A small contrastive image-text model, trained from scratch: text encoder norm layernorm, soap at rate 0.0015.
Rows from block 3 of the text encoder of a small contrastive image-text model, named by matrix and row number. Rows with one number belong to one neuron. Each number is 500 + 25 x the weight over its row's rms, rounded and kept within 0 to 999. All counts start at 0. Numbers have three digits each.
After each neuron's rows are labels from the 100 texts, of 14976, where the neuron reaches its highest value: "tokens" is the input token at the peak. Only what is clearly more common there than usual is listed. The data: photos of plants and fungi (iNaturalist). In brackets: how many of the 100.
# fc1: MLP up (text_encoder.blocks.3.mlp.fc1.weight, 960x320), inputs 216-269
# fc2: MLP down (text_encoder.blocks.3.mlp.fc2.weight, 320x960, transposed), outputs 216-269

fc1.505:475517461467521499475490488476491495513522488512512488492509522459504547487500533484522457479534511502460514499527510513527502500490499546478473478465563508490448
fc2.505:430479479477501506505519481501512472508487511485499464514514471492485488575511497525516538498500528527531505507546522476507493499454509508512487521522537540574522
tokens: "polypodiopsida" (100)

fc1.22:470489468477539540528467461500479488503507492451539472502522518507519465490492529509487504541521487471493484546484473486506484523479481532533487491492508502494498
fc2.22:492546472511493451470489543494513514509508457522525474520467478511461525504481506494488538442487506500460531454472479508500515480526494513479468507447533476508490
tokens: "fagales" (45); "altingiaceae" (36); "elaeagnaceae" (19)

fc1.424:501533516521479563476491489485501469474568502487454459507503510473518481511518532509479528501498559463483457507521512501500524513506514520483470473518496475534494
fc2.424:477522526505480517530466479446553480529525497511499479529503509544476456494493528537525498512541496530519522495478496511505514490481477480529547576509496521515478
tokens: "(" (100)

fc1.735:503552484446515468480503514455481468494482489492508506510452533527529469495500537511541511540498532486542501509509506507519507522482521491457492467451494524477537
fc2.735:486504498492449480492502456514527514475492466524560417488510462517483542536508497500473468504567521484483530469483537488500509484507489518537526532498522460527476
tokens: "polypodiopsida" (100)

fc1.489:542502527473504530474513476454525509488497497490466415507484518497481516500499482521527456452490500494511539477500471461516507516469498527489547535498485500465477
fc2.489:480499530503484533465536527495474503554507506510509452502472524501487477512528552477459477507492519493491468480499494523522528515486468478495474506499506463501525
tokens: "benzoin" (44); "hamamelis" (31); "tar" (23)

fc1.454:471465476507485532495488502519512470517496474503504543494502514465526520515473468480539445459510535507458523516568488508476492525515470471461464515503495543522472
fc2.454:460511484503471475546499534519505452453494476490513540490543486512499455485486465529530494499474567493479514501498496487463505477475495494499498481484466498484495
tokens: "polypodiopsida" (100)

fc1.495:514491476518472502533524500513477499517508500521506531538509516437500514494529493485519523462520493470501490499510461505486511475515495498496496499485447477507518
fc2.495:489505475522506541518472492497487518534471495506463477478519495469517505520506455476521499484507447490494545510467505472482480515496520479495519486495525559542457
tokens: "," (74); "leaved" (26)

fc1.714:532536530484497486488462540493523520501500500468490531506498481473516496446484529503488476506523530507483485509488483471517482501471462467525472484472533467474505
fc2.714:523479517508483479495491470518511522479498488481466541491459515494454495485485473478501481503524503507537472468490457489466564485469480482502493479509505504531489
tokens: "primula" (52); "brassicales" (39)

fc1.710:551507541492490465482494517531475511477494460505504540524500487537528468504502521528521497507495506490510473520454474477499502523503499540515501467483472492522440
fc2.710:526489524511496516522496496532517511498548518500504513486489524547509486494497490521511504479521503488488517483514520488500497499522514543488501530465495459534552
tokens: ")" (80)

fc1.52:456471494512468536552505501499533485478497461481477510435512480443543530487509503483495479500471444511510447487513517456453520464452513530544431513530510466493506
fc2.52:532507530489543479525479509527508518546435519507497528471497493470461480483517481498543516519509465494513529481504486495506477478502533519525499502467501520517470
tokens: "saguaro" (43); "asparagaceae" (31); "fouquieria" (26)

fc1.351:517498489484519470486524467508495539458464495509497516530522514494489516469489487524545527509540467472476518485531491506520533517499506467490468500460454495501476
fc2.351:529504523548484482533482516457562497533511513480444520463570518456500465519500510454508499433505531471507510520500480524524503518536476536502477489544513446521521
tokens: "cactaceae" (69); "scabiosa" (31)

fc1.437:474472488500533486504471510481450518502488506530529480509501485514473471481444543532551521500506521527520494450498511505516525482495531492531494475491485503485502
fc2.437:509473501474525497542485535493484505502471504522481496520475487488513513505503511501489471452489539487498532492485526504522494494479507462479485503475507499506502
tokens: "cactaceae" (100)

fc1.654:501445516520459483474482516483485463540512538511495538490480488527480496527510475471497478519473496508484529471496519463496510499501515531491496502473447452482468
fc2.654:489531503489488546517513507491524537562502506521491492530538484503484483498478492480504492490504482494453517464505489477508490485510506490543488488510454487479498
tokens: "teloschistales" (49); "poales" (31); "odorata" (20)

fc1.393:504508498470528509513477477446455508532496496496502524525470501480506483492557506496469498478477497437478456508484539492486517494527473514511503495501503472503522
fc2.393:462550515481452505505484507477493541482520481492496527507495476467519498508438528526492512483506566521496480487535516521476490481472499489481497506505517488467487
tokens: "polypodiopsida" (100)

fc1.186:490490489488511495513496482485477490551522537551513507524525528474420506486506490495523492504507511520449508492519497472480490517502466451512556478565513464469476
fc2.186:504479508513481527473500531537482508534460513492473497542473496524516490472498530487436463496536472490513498501523490518481536504539514489488491540525500476515482
tokens: "asterales" (68); "draba" (29)

fc1.68:483506505542507501493518524475499490445457515467541489493480447528480465493530472520483521456515503484496494491487475497512494536482540468502512539491515429515526
fc2.68:451495465467489491479474508501518458490499534471492499527481539530491493467518507469537511467532471508508502494477506522535531547436548470487480521504517484495460
tokens: "primula" (41); "marigold" (35); "oregon" (24)

fc1.365:504569505523484548496447501465462512504507489443493482496521543496500504507488530550462519502477460460499507524484513517494517485468505541487496497492490454495511
fc2.365:471518511482496494506480550486535534526506546463505462489544544476471502518505564522522481515484530476501518473494540503515559488521537516513514513459506518547538
tokens: "(" (100)

fc1.754:525488506528509482491479490497512479509506500500487509520485543511500525543514496466488494477436453473495467505494490469502501497498550527492496498434491520474503
fc2.754:506511502483507494469496517497499522492479459515482470504495474467514521509499482500459502515515493500508459516494488476488460533526449533462557484533427468478507
tokens: "asterales" (100)

fc1.677:482493510532495500509478457439472521483505508503502502503472490492526502522544501503556490508519458497526528497483524524516442480486478524499486542542499518471469
fc2.677:500496471515528567511532529484519538522476523450505502467518472565482517496452487462532522487500454506467525524463493497469465452507474510543465446504518477503501
tokens: "lycopodiopsida" (54); "hedgehog" (28); "honeysuckle" (18)

fc1.717:493488489469474479488494487512430494513471497504504494478518553472462537468552480505527473512549526481472469452511502466516487520513465525522499475437500506498483
fc2.717:490504489520507480520460497447512494511514502486480543511503493487529469462463547536515545491531485518472485491499489488516511464473508524495493494533515460501541
tokens: "cactaceae" (100)

fc1.609:468501479517498460511446458454484501505506473496470478502541529478544544519514483565515453500523491483492475472505506510464529544524511468443444532491524466496504
fc2.609:518474503523473492534518469490455485529543525499508470474519501502466527512512477527530533486524579512502493498506459521515494537468525484484519513459509490529493
tokens: "cactaceae" (82); "winged" (18)

fc1.478:481486483497531503495556534495553494507463517519481517500478499493437522483466458482516529532496511497499503518494517476442456492544511469479492469480461527451534
fc2.478:490486497480503499505539477477527499478537508515500547488493505489468537512477465442506533521540511484490521540442494507488472509490512453492502481495494504505522
tokens: "sulphureus" (33); "round" (27); "gaillardia" (21); "virginiana" (19)

fc1.373:501541447480481508468506470517494502480551513491502490495481530539512437486485452479487524526474520535535500470525502496539459497521466482481471495534490528537496
fc2.373:513515476481486485478511494479511470523531528535491504483450505521478497493490500511494532417469462513545507512495492515541491526517473493463491472513511519526504
tokens: "spleenwort" (45); "plant" (28); "scrophulariaceae" (20); "apple" (7)

fc1.583:538492495484505502506508540519466464501461526468519522520559456485487485517537510501467506482497452498516479458535497522528492493564529486552519506507522498519527
fc2.583:495544526451485490514521514495534491522491513544517473526521517479463494524543529475473483496455490466507502472541511498540491498490502493518493518508533509505499
tokens: "saguaro" (43); "acetosella" (29); "paloverde" (19); "boraginaceae" (9)

fc1.247:491532462479493460514523463500463517506490518520470485534493491490514537494507515494527515527514510486501520557500524449499514489507500491478515510518550491506525
fc2.247:486465510497503497526482458530473488514518491453456464555473471496491514500492514515556486494501527524532471477479533512523553513467514487474503530470509470515511
tokens: "polypodiopsida" (47); "erodium" (33); "abies" (20)

fc1.4:519484510488451487494524521484501511502499489515512462514506500550456495490484475498465511483444472479439541514461509490504530419470499493474526521489509494460490
fc2.4:543475466513499492483492494484531515509462517556488498489513472554486529487486543483458507517457530507516523468505509493514494492505502540495505492527492527474531
tokens: "fagales" (100)

fc1.726:488501500506424501489483509515453518482530504531504502495493500504503495535531551509501474459511497515506513475517514475542491484473491488520493519497477443529456
fc2.726:503507521478494520467465488490446503517480490504525477508522507534537457461494512500509503525531492561487515478515477484470504479449491527509463459511507474503488
tokens: "solanales" (67); "violaceae" (25); "splendens" (8)

fc1.27:477515530514532541502497474463496501494485531458494544511525502518517471536494502496538456456528446541500486485549496466470530446496501501472451471452503517498506
fc2.27:533518457488519504527500520501513501505564498456470539515527473509532520538538508447518489540499489476510490530485462500516500494489545458498441470491514486495476
tokens: "," (80); "asparagaceae" (20)

fc1.405:507492514530490496495481504518475480509503482504477530508506510507551497524512473524526500450490502510520521524511498493512503509481528480495432493484522517506485
fc2.405:539508498518507494486521507513523510487506545537505519502482496521472490516528474481459526487469481498492457500516473502502463521489488458478514491476463487485517
tokens: "asterales" (100)

fc1.521:495475515529515498511542509546511457537470537524499527532493495500478481518506518497469469489479534505491537506481521474457522453516505449504529508486442502471532
fc2.521:515493480518480479537523487500523525519503519537519491507506507467451537484501440513490483492500556473487503454505489496460560554492528509521501504530471532464520
tokens: "sulphureus" (33); "speedwell" (24); "rhytismataceae" (23); "nymphaea" (20)

fc1.277:493526462481435510509497533493527533510520489485539496472496522502473520473457497462507498491539495514519441530493483496483466503478480496488497503469539466503455
fc2.277:496484443503532506488519528509516494505461500501462463521510494495502532475494516503487467525514452549494506494477496528475483518522485478510471474501533473517502
tokens: "melilot" (37); "capsella" (34); "prickly" (25)

fc1.734:526460496478487498556540514465513563498533498525484495490490483468492439528481485486514525529471524448486503474496510506567499538472491520501498515462483428453503
fc2.734:537519505510495483480465505509517496549506513496480466499530473508541474523460509495482521504515470523441497492468495499491541531504524517502468520543493506465525
tokens: "benzoin" (44); "poaceae" (31); "odorata" (20)

fc1.331:495491465506508478488459493532490489497504514485489518505482521468480494492475493523527510480466469462503536477483483522475503494487536494523473496513516483517476
fc2.331:523534467475522530530494520463477512491468473521483527480549501505470521509540525548526451481496473453519514499503482530453513506491519513509461474515557474503507
tokens: "saguaro" (42); "-" (39); "paloverde" (19)

fc1.80:485466494534461481525497488507484540472494505486524449483495479532485493482496516510491502486488490491552495459476511524483505534510518519495502545512501458462468
fc2.80:528455477491502494458487516502507493499486525522525485497520470514536526499524502487471485481457505463456520469527525501498491498532528521537492502494508493515491
tokens: "(" (100)

fc1.310:476520459489473467483433514479568479478500512497471508545496488473497494534519488485461540496496494510521490521502485486506504537524497464503511512526526503512467
fc2.310:451504517492493471489544481514474470508455500535531508509470486535497491462466557530535495514464447502458457504536512457549474518539483478449508464515467465462466
tokens: "polypodiopsida" (70); "family" (30)

fc1.683:498511496454440494465470541508491475462495444533486483531523515490474489466536516512482554480535480488475490501496530532498566490501501512513500488470519494517491
fc2.683:493466484498496538522477489517504531507504457475546506477521496571486523496511432486490500468521482539482555486516573523549513539497504475502517479469531542515554
tokens: "(" (100)

fc1.729:540498490502490481459531476468511523529514486472505518496510522490522504520501493496494460509495481556468521528504474502475470515478526512511516478484488471449482
fc2.729:503503502467495500475491487461512534496548498471541548478518510502499538516506487443517475498535481484469514520539466530534517466489499523483542522525476486522516
tokens: "benzoin" (44); "lantanoides" (25); "occidentalis" (16); "florida" (15)

fc1.1:445495475463509541492494527522489510463519494524471464548535496526506474506473541482512483533518493525511493513545482507484467529492483496527505489450502492476479
fc2.1:475525500501467524487489460523457500538495512527475508515484502512542511510486476528504475490542514545495522455531543498522500504514498563508480514496503507497515
tokens: "solanales" (67); "class" (21); "coltsfoot" (12)

fc1.534:537515511514509464533538493543539533488472457524484496504479552476528515497527508568516480464483504512474494472485528547509475503519505512511475506472518510473498
fc2.534:534526463483521519543507552496484483492471547530497481481539516520486458502497453498471527509495531480492450472533476538507508496524535524476504501487475496523503
tokens: "sumac" (32); "purple" (30); "small" (20); "musk" (18)

fc1.124:439477508483545520445507513527492464496488490485499513558507497543483458506458496539522491488484449497451534522497458460457488463502513512507512488464502467503540
fc2.124:497559494475479502547481522496510494488512464548503480475541484533455519499527502482476492495522528551521506508499492521458471510532518532503482515484519483513568
tokens: "sumac" (42); "rowan" (30); "-" (28)

fc1.321:478492506526461545517511472519513509518496494496465460469557494440505533482484462516474480520531521471523488475490510494445531514523480496504500464471528505504462
fc2.321:532551523505496549524487467519491509504472501504480504501527535434488462548506497505525546450526499482525487457455480466527535506504470493519512489474513547495512
tokens: "," (86); "clavatum" (14)