config.toml
encoder_arch = "efficientnet"
model = "contrastive image-text model"
dataset = "photos of plants and fungi (iNaturalist)"
train_examples = 90422
image_size = 64
crop_scale_min = 1
horizontal_flip = true
translate = 0.12
color_jitter = 0.2
tokenizer = "word"
vocab_size = 1482
loss = "sigmoid"
embed_dim = 256
encoder_norm = "batchnorm"
encoder_activation = "relu6"
encoder_channel_attention = "se"
encoder_depths = [5, 5, 5]
encoder_kernel_size = 3
encoder_stem = "single"
encoder_expansion = 4
encoder_widths = [16, 32, 64]
text_encoder_causal = false
text_encoder_width = 320
text_encoder_layers = 7
text_encoder_norm = "layernorm"
text_encoder_norm_position = "pre"
text_encoder_activation = "quick_gelu"
text_encoder_mlp_ratio = 3
text_encoder_head_dim = 32
text_encoder_fused_qkv = true
text_encoder_bias = "all"
text_encoder_qk_norm = true
text_encoder_parallel_block = false
text_encoder_inner_norm = false
text_encoder_positions = "sincos"
init = "torch_default"
residual_init = "zero_last"
optimizer = "soap"
beta2 = 0.99
learning_rate = 0.0015
beta1 = 0.9
shampoo_beta = 0.95
eps = 1e-08
precondition_frequency = 16
max_precond_dim = 1024
one_sided = false
adamw_lr_other_params = 0.0011
max_steps = 5000
batch_size = 128
epochs = 7.1
lr_schedule = "step"
warmup_steps = 250
weight_decay = 0.1
adamw_weight_decay_other_params = 0
Rows from block 4 of the text encoder of a small contrastive image-text model, named by matrix and row number. Rows with one number belong to one neuron. Each number is 128 + 32 x the weight over its row's rms, rounded and kept within 0 to 255. All counts start at 0.
After each neuron's rows are labels from the 100 texts, of 14976, where the neuron reaches its highest value: "fires on" is the input token at the peak. Only what is clearly more common there than usual is listed. The data: photos of plants and fungi (iNaturalist). In brackets: how many of the 100.
# fc1: MLP up (text_encoder.blocks.4.mlp.fc1.weight, 960x320), inputs 80-159
# fc2: MLP down (text_encoder.blocks.4.mlp.fc2.weight, 320x960, transposed), outputs 80-159

fc1.695 [154 131 165 166 127 176 119 122 160 139 117 126 111 100 144 134  76 155 132  48 141 125 164  89 143 123 123 118 152 113 142 150 115 107 161 122 155  51 100 108 129 136 100 109 176  93 143 117  93  99 131 168 134 151 108  98  96  77 132 167 107 179 114  68 122 165 114 130 153 149 142 160 141 193 148 136 130 115 111 141]
fc2.695 [154 139 121 151 170  82 109 159  92 128  98 141 106  91 175 115 166 153 178 108 143 169  76 118 138  94 132 116  87  81 147 120 103 101 124 163  87 105 182 140 240 175 143 118 182 139 145  81 124 120 142  66 137 130 162 213 155 130 145 155 148 117  71 105 101 173  96  89  89  60 133 134 111 102 131 125 144 131  93 127]
fires on: "foetidus" (37); "farfara" (34); "asarum" (29)

fc1.685 [148  93  69 136  99  74 114 133 105 111 112 136  59 168  94 160 129 169 159 135  44 155 112 135 100 161 127 154 119 247 111 146 139 113 143 102 108 124 118 150 151 127 159 134 135 142 106 170  85 213  93  90  95 156 107 144 140 138 115  91 177 112 176 169  97 123  74 125 171  90 198 170  87 158 113  84  67  93 133 164]
fc2.685 [ 55  65 118 149 121 144 154 142 107 125 154 125  82  64 116 118  99 178 176 144  92 100 141 151 139 146 158 164 134 123 150 133 161 184 122 145  83 128 129 117 197 144 171 142 184 163  35 105 195 123 121 157 133 134 129 168  95 138  89 106 156 160 108  81 172 147 150 156 138 166 134 135  84 144 157 164 138 120 102 112]
fires on: "chimaphila" (43); "uniflora" (32); "pubescens" (19)

fc1.672 [106 161 134  93 118 142  78  82 100  64 102  59 134 106  93 120  64  99 110  90 145 115 148  73  89 140 109 113 101 122 154 191 114 130 139 105 117 159 156 183 173 156 125  75 120  92 158 149 134 139 138 116 202 103 123  84 149  84 138 140 163 115 119 124 137 131  93 117 125 125 129 111  82  53 205  80 164 129  99 100]
fc2.672 [134  52  72 116  94 132 120  96  99 105 107 165 164  59  53 116  65  97 119 184 103 165 134 102 116 163  94 172 116  93  89 102  69 180  90 145 128 141 153 130 137 159 135  77 150 154 123 145  99 172 123 111 174 145 138 115 108  97  80 108 127 155  70 109 143 152 181 156  74 125  85 104 116  59 126 148 115 201 174 132]
fires on: "cylindropuntia" (100)

fc1.145 [149  89 139 157 104 142 124  97 204  63 102  94 101 134 107 108 139 106 162 133 167 124 153 139 175 119 136 128 120 137 140 138 138 160 171 148 143 110 142 144  83 168 145  96 156 165 112 124 100 120  89 161  71 165  88  88 111 158 170 108 180 130   5 125 153 190 136 159 107 161 130  94 142 146 158 133 145 125 153  93]
fc2.145 [164 155 138 179 103 119 144 167 154  90 129 176 173  80 120 148  29 116 110 130 140 112 111 147 101 175  99 147 125 164 135 118 126 178  96  90 121 127 170 177 132 153 109 118 178 105 111  78 146 128 109 177 109 147  59 180 118 120  91 109 157 164  88 128 153 156 148  73 134  90  87  71  91 109  93 115 107  99 169 106]
fires on: "rudbeckia" (35); "asterales" (24); "actaea" (21); "yellow" (20)

fc1.360 [113 151 148  99  95 153 181 152 165 129 135 132 114 125 168 174 160 102 105 133 159 203 109 107 184  91 119  99 167 110 118 134 154 109  90 121 117 147 157 122 130 144 128 125 173 168 151 157  87  97 151  98 162  81 152 143 111 112  79 144  63 168 110 169 111  80 193 118 163 187 121 104 100 161 160 124 120 178 150  96]
fc2.360 [121  81  94 106  87  98 112 155 202  81 116 175  94  79 127 150 142  80 113  39 111 117 195 114  96  99  79 140  97 182 141 147 123  98 102  92 105 104 111 128  95 134 166 109 147 124 152 154 105 117 134 105 172 130 117 115 196 108 113 143  71 141 135 144 119 118 148 143 112 135 144 184 102  96  80 151 170 138 153  82]
fires on: "cylindropuntia" (77); "cactus" (12); "donax" (11)

fc1.239 [103  84 119 107 112 125 135 122 113  97  85 167 139 101 104 127 121 124  98 120  98 112 126 152  75 127 163 137 139 175 113 108 120 112 121 140  80 104 145 105 116 109 166 125 132 130 108 104 185 214 147 130 108 133 118 160 128 184 134  90 132 129 101 137 102 171  86 165 160 120 172 142 141 142  92 116 138  92 121 113]
fc2.239 [105 101  67 209 147 135 126 148  67 114 116 150  83 145 114 168 134 166  93 109 161 127 101  99 178  93  39 121 135 128 142  88 149 151 140 128 114 131 102 149 139 158 199 115 188  98  86 162 104 147  69  85 137 117 111 130  89 120  96 133  95 102 119 120 126 170 161 109 163 145 135 118 118 155 130 120 115 139 134  80]
fires on: "chimaphila" (43); "capsella" (31); "poa" (26)