A small contrastive image-text model, trained from scratch: text encoder width 320.
Rows from block 3 of the text encoder of a small contrastive image-text model, named by matrix and row number. Rows with one number belong to one neuron. Each number is 128 + 32 x the weight over its row's rms, rounded and kept within 0 to 255. All counts start at 0.
After each neuron's rows are labels from the 100 texts, of 14976, where the neuron reaches its highest value: "tokens" is the input token at the peak. Only what is clearly more common there than usual is listed. The data: photos of plants and fungi (iNaturalist). In brackets: how many of the 100.
# fc1: MLP up (text_encoder.blocks.3.mlp.fc1.weight, 960x320), inputs 54-107
# fc2: MLP down (text_encoder.blocks.3.mlp.fc2.weight, 320x960, transposed), outputs 54-107

fc1.301 [185  91 158  82 166 112 139  95 156 116 127 131 188 137 141 142 128 129 200 131 191 194 120 172  79 108 136 149 150 160 122  98  93 116 115 175  90 176 141 155 164 177 146  85 137 134 106 120 132 138 121 103 140 153]
fc2.301 [ 90 156 185 114 151  71 161 143 111 124 159  80 140 172 149  62 135 198 133 140 105 152 128 132 128 189 117 138 178  79 154 173 112 109 107 151  64 151 119 133 117 165 155 130 143 122 147 131  84 128 138 119 135 184]
tokens: "," (67); "valley" (33)

fc1.8 [110 144 127 118 158 130 163  73  74 101 129 141 101 152 114  80 166 133 169  81 146 133 119 137 185 157 154 142 172  86 154 136 132  98 159 117 120 120 145 117 111 114 118 100 136 106 112 144 137 104 124  87 195 123]
fc2.8 [ 92  90 116  41  75 118  77 101 163 153 111 108 132 121 133 130 153 153 104 149  80 197 112 117 144  89 119 124 115 112 166  89 117 118  83 104 100 138 113 111 146 168 109  85  63 121 145 132 155 188 149 145 148 106]
tokens: "apiales" (43); "asterales" (36); "hoary" (16)

fc1.508 [129 118 139 145 119 119 142  93 156 132  95 143 163 154 152 114 153 129 153 175 144 156 105 134  73  60  69 149 121 170 105 134 165  77 137 146 112 135 121 167 154 137 155 141 131 115 157  96 151 160  42  48  66 139]
fc2.508 [159 101 177 181 177 159 136 112 127 156 158 102 126 126 122  80 120 175 193 101  83 123  59 132 149 198 126 165 137 128 113 105 156 132  73  91  70 153 182 160 138 124 137 177 106 120 131 158 143 120 162 112 108 145]
tokens: "," (100)

fc1.456 [162  88 163 156 170  90 134 118 109 155 160 153 152 168 137 159 142 130 127  82 127 138 159 130 109 138 171  92 146 131 146 158  78 149 130 149 105 187 111 117  48 102 175 113 149  64 166  79 150 148 146 162 156 193]
fc2.456 [ 91 117 160 177 154 171 128 126 131 126 135 141 114  58 127 120 108 140 151 122 128 130 124 115 126 128 147 144  95 118 152 162 164  91 155 125 118 167 116 102 142 174 108 106 186 146 110 118  93 154 178 144 157 118]
tokens: "solanum" (41); "brassicales" (39); "rubiaceae" (20)

fc1.528 [181 154 114 198 145 122 118 118 180 131 151 146 114  59 136  44 152 171 121 113 131 114 127 104 114 122  95  93 164  79 101 163 127 153 120 117  93 162 115 155 114 105 204 101 165 105 120 158 165  96 137 108 110 106]
fc2.528 [ 61 131 139 181 118 108 140 128 191 124 112 125 106 113 170 132 108 154  67  93 147 125  82 118 122 165 111 138 172 145 175 167  96 153 106 148 165  98 132 100 123 173 110 169 149 143  90 143  72 126 216  82 116  50]
tokens: "vulgare" (27); "ragged" (25); "asclepias" (21); "avens" (14)

fc1.159 [108 117 109 127 134 208 158 138  90  99 131 121  50 187 129 123 139 138 173 140 106  92  24 160 191 174 153 181 100  90 118  86 148 130 125  85  59  87 129 108 178 133 174 140 130 156 138 124  85 166 120  87 118  96]
fc2.159 [184  97 144 177 117 120 100 101 129 154  87  57  70 183  51 150 118 126  84 158 104 108  79 120 129 123  63 108 169 165 160  95 114  93 134 157  76 123 108 106 179 124 239 199 117 143 152 160  93  68  46  65 125 134]
tokens: "," (57); "valley" (43)

fc1.126 [128 137  81  97 149 132 201  93 138 106 101 146 118 178 152 124 110 106 102 116 157 125 163 111 122 114 102 132 156 143 119 138 112 119 127 107 118 162 121 137 104 161 131 113 142 204  91 114 114 104 137 143 161 168]
fc2.126 [115 107 179 172 110 101 124 161 137 136 120 155 143 164 187 104 110  85 146  76 119 120 122 148 125 117 126 147 108 112 123  39 157 105 148  97  53 103 128 115 161 153  84 149 107  75 139 107 165 202 128 130 137 176]
tokens: "solanum" (54); "ranunculales" (27); "laurales" (19)

fc1.550 [ 46  93 102 187 148 143 133 116 170 136 110 136 143  95  92  96  89  95 128 119 151  90 129 131  72 167 146 139 146 148 101 163 113  67 112 157 130  99 124 143  70 149 173 169 191 114 155  91 138 132 149 153 151 147]
fc2.550 [126 104 131 130  83 121  99  91 156 135 108  88 124 112 151 127 149 129 167 103 151 118 108 113  84 136  90 131 106  99 127 153 146 100  95 130 107 123 121 150  94 149 181 193 138 116 185 129 127 115 154 153  97 151]
tokens: "vulgare" (36); "matteuccia" (23); "leucadendron" (20); "viride" (17)

fc1.287 [131  92 178 116 155 154 169 137  97 160 121 161 120 103 115 135 150 128 115  92 140  90  67 142 177 162 130 105 100 171  74 127  90 164 135 155 138 152 180 128 132 155 106  76 129 132 133 124 151 106  92 139 142 141]
fc2.287 [ 90 137 126 116 133 149 114 118 132 102 133  93  86 144 109 114 172 131 128  79 149 152 150  56 121 117 158 150 129 116 115 109 159  69 107 182 132  83  94 162 140 144 149  95 129  89 142 143  65 104 136 188 139 149]
tokens: "solanum" (80); "-" (20)

fc1.177 [141 120 100 153 163 176 150 157  95 105 117 109 137  77 124 133 115  99 170 132 153  91 126  99  92  92 156 193 138 162 137 126 154  80 115  84  97  92 136 138 105 126 116 127 131 120 134 114 131 134 129  99 151 126]
fc2.177 [161 153 147 132 111 135  84 103 155 148 153 130 145 114 104 168 160 183  76  88 195  95 163 142 101 158 190 138 137 116 105 120 129  93 137  73 119 163  82 156 115 150 115 140 177 177 154 168 165 171 153  98 151 135]
tokens: "solanum" (39); "christmas" (24); "ligustrum" (21); "salmonberry" (16)

fc1.668 [100  82 126  98 146 108 124 153 203 110 112  90  91 155 182 139 151 131 137 143 162 125 142 145 148 142 155 120  82 183 137 145 101 124 165 122 159 100 156 114 159 110  77  68 113 164  88 124 174 177 110 145 130 104]
fc2.668 [148 141 129 187 114 150 147 121 123 122 156 102 145  98 139  75 125 131 146 133 110 131 176 113 159 208 153 159 110 119  88  86 114 104  94 147 150 113 190 106 140 159 151 140  97  90 135  91 111 130 128 156 117 203]
tokens: "solanum" (37); "speedwell" (28); "treculiana" (18); "bluebells" (17)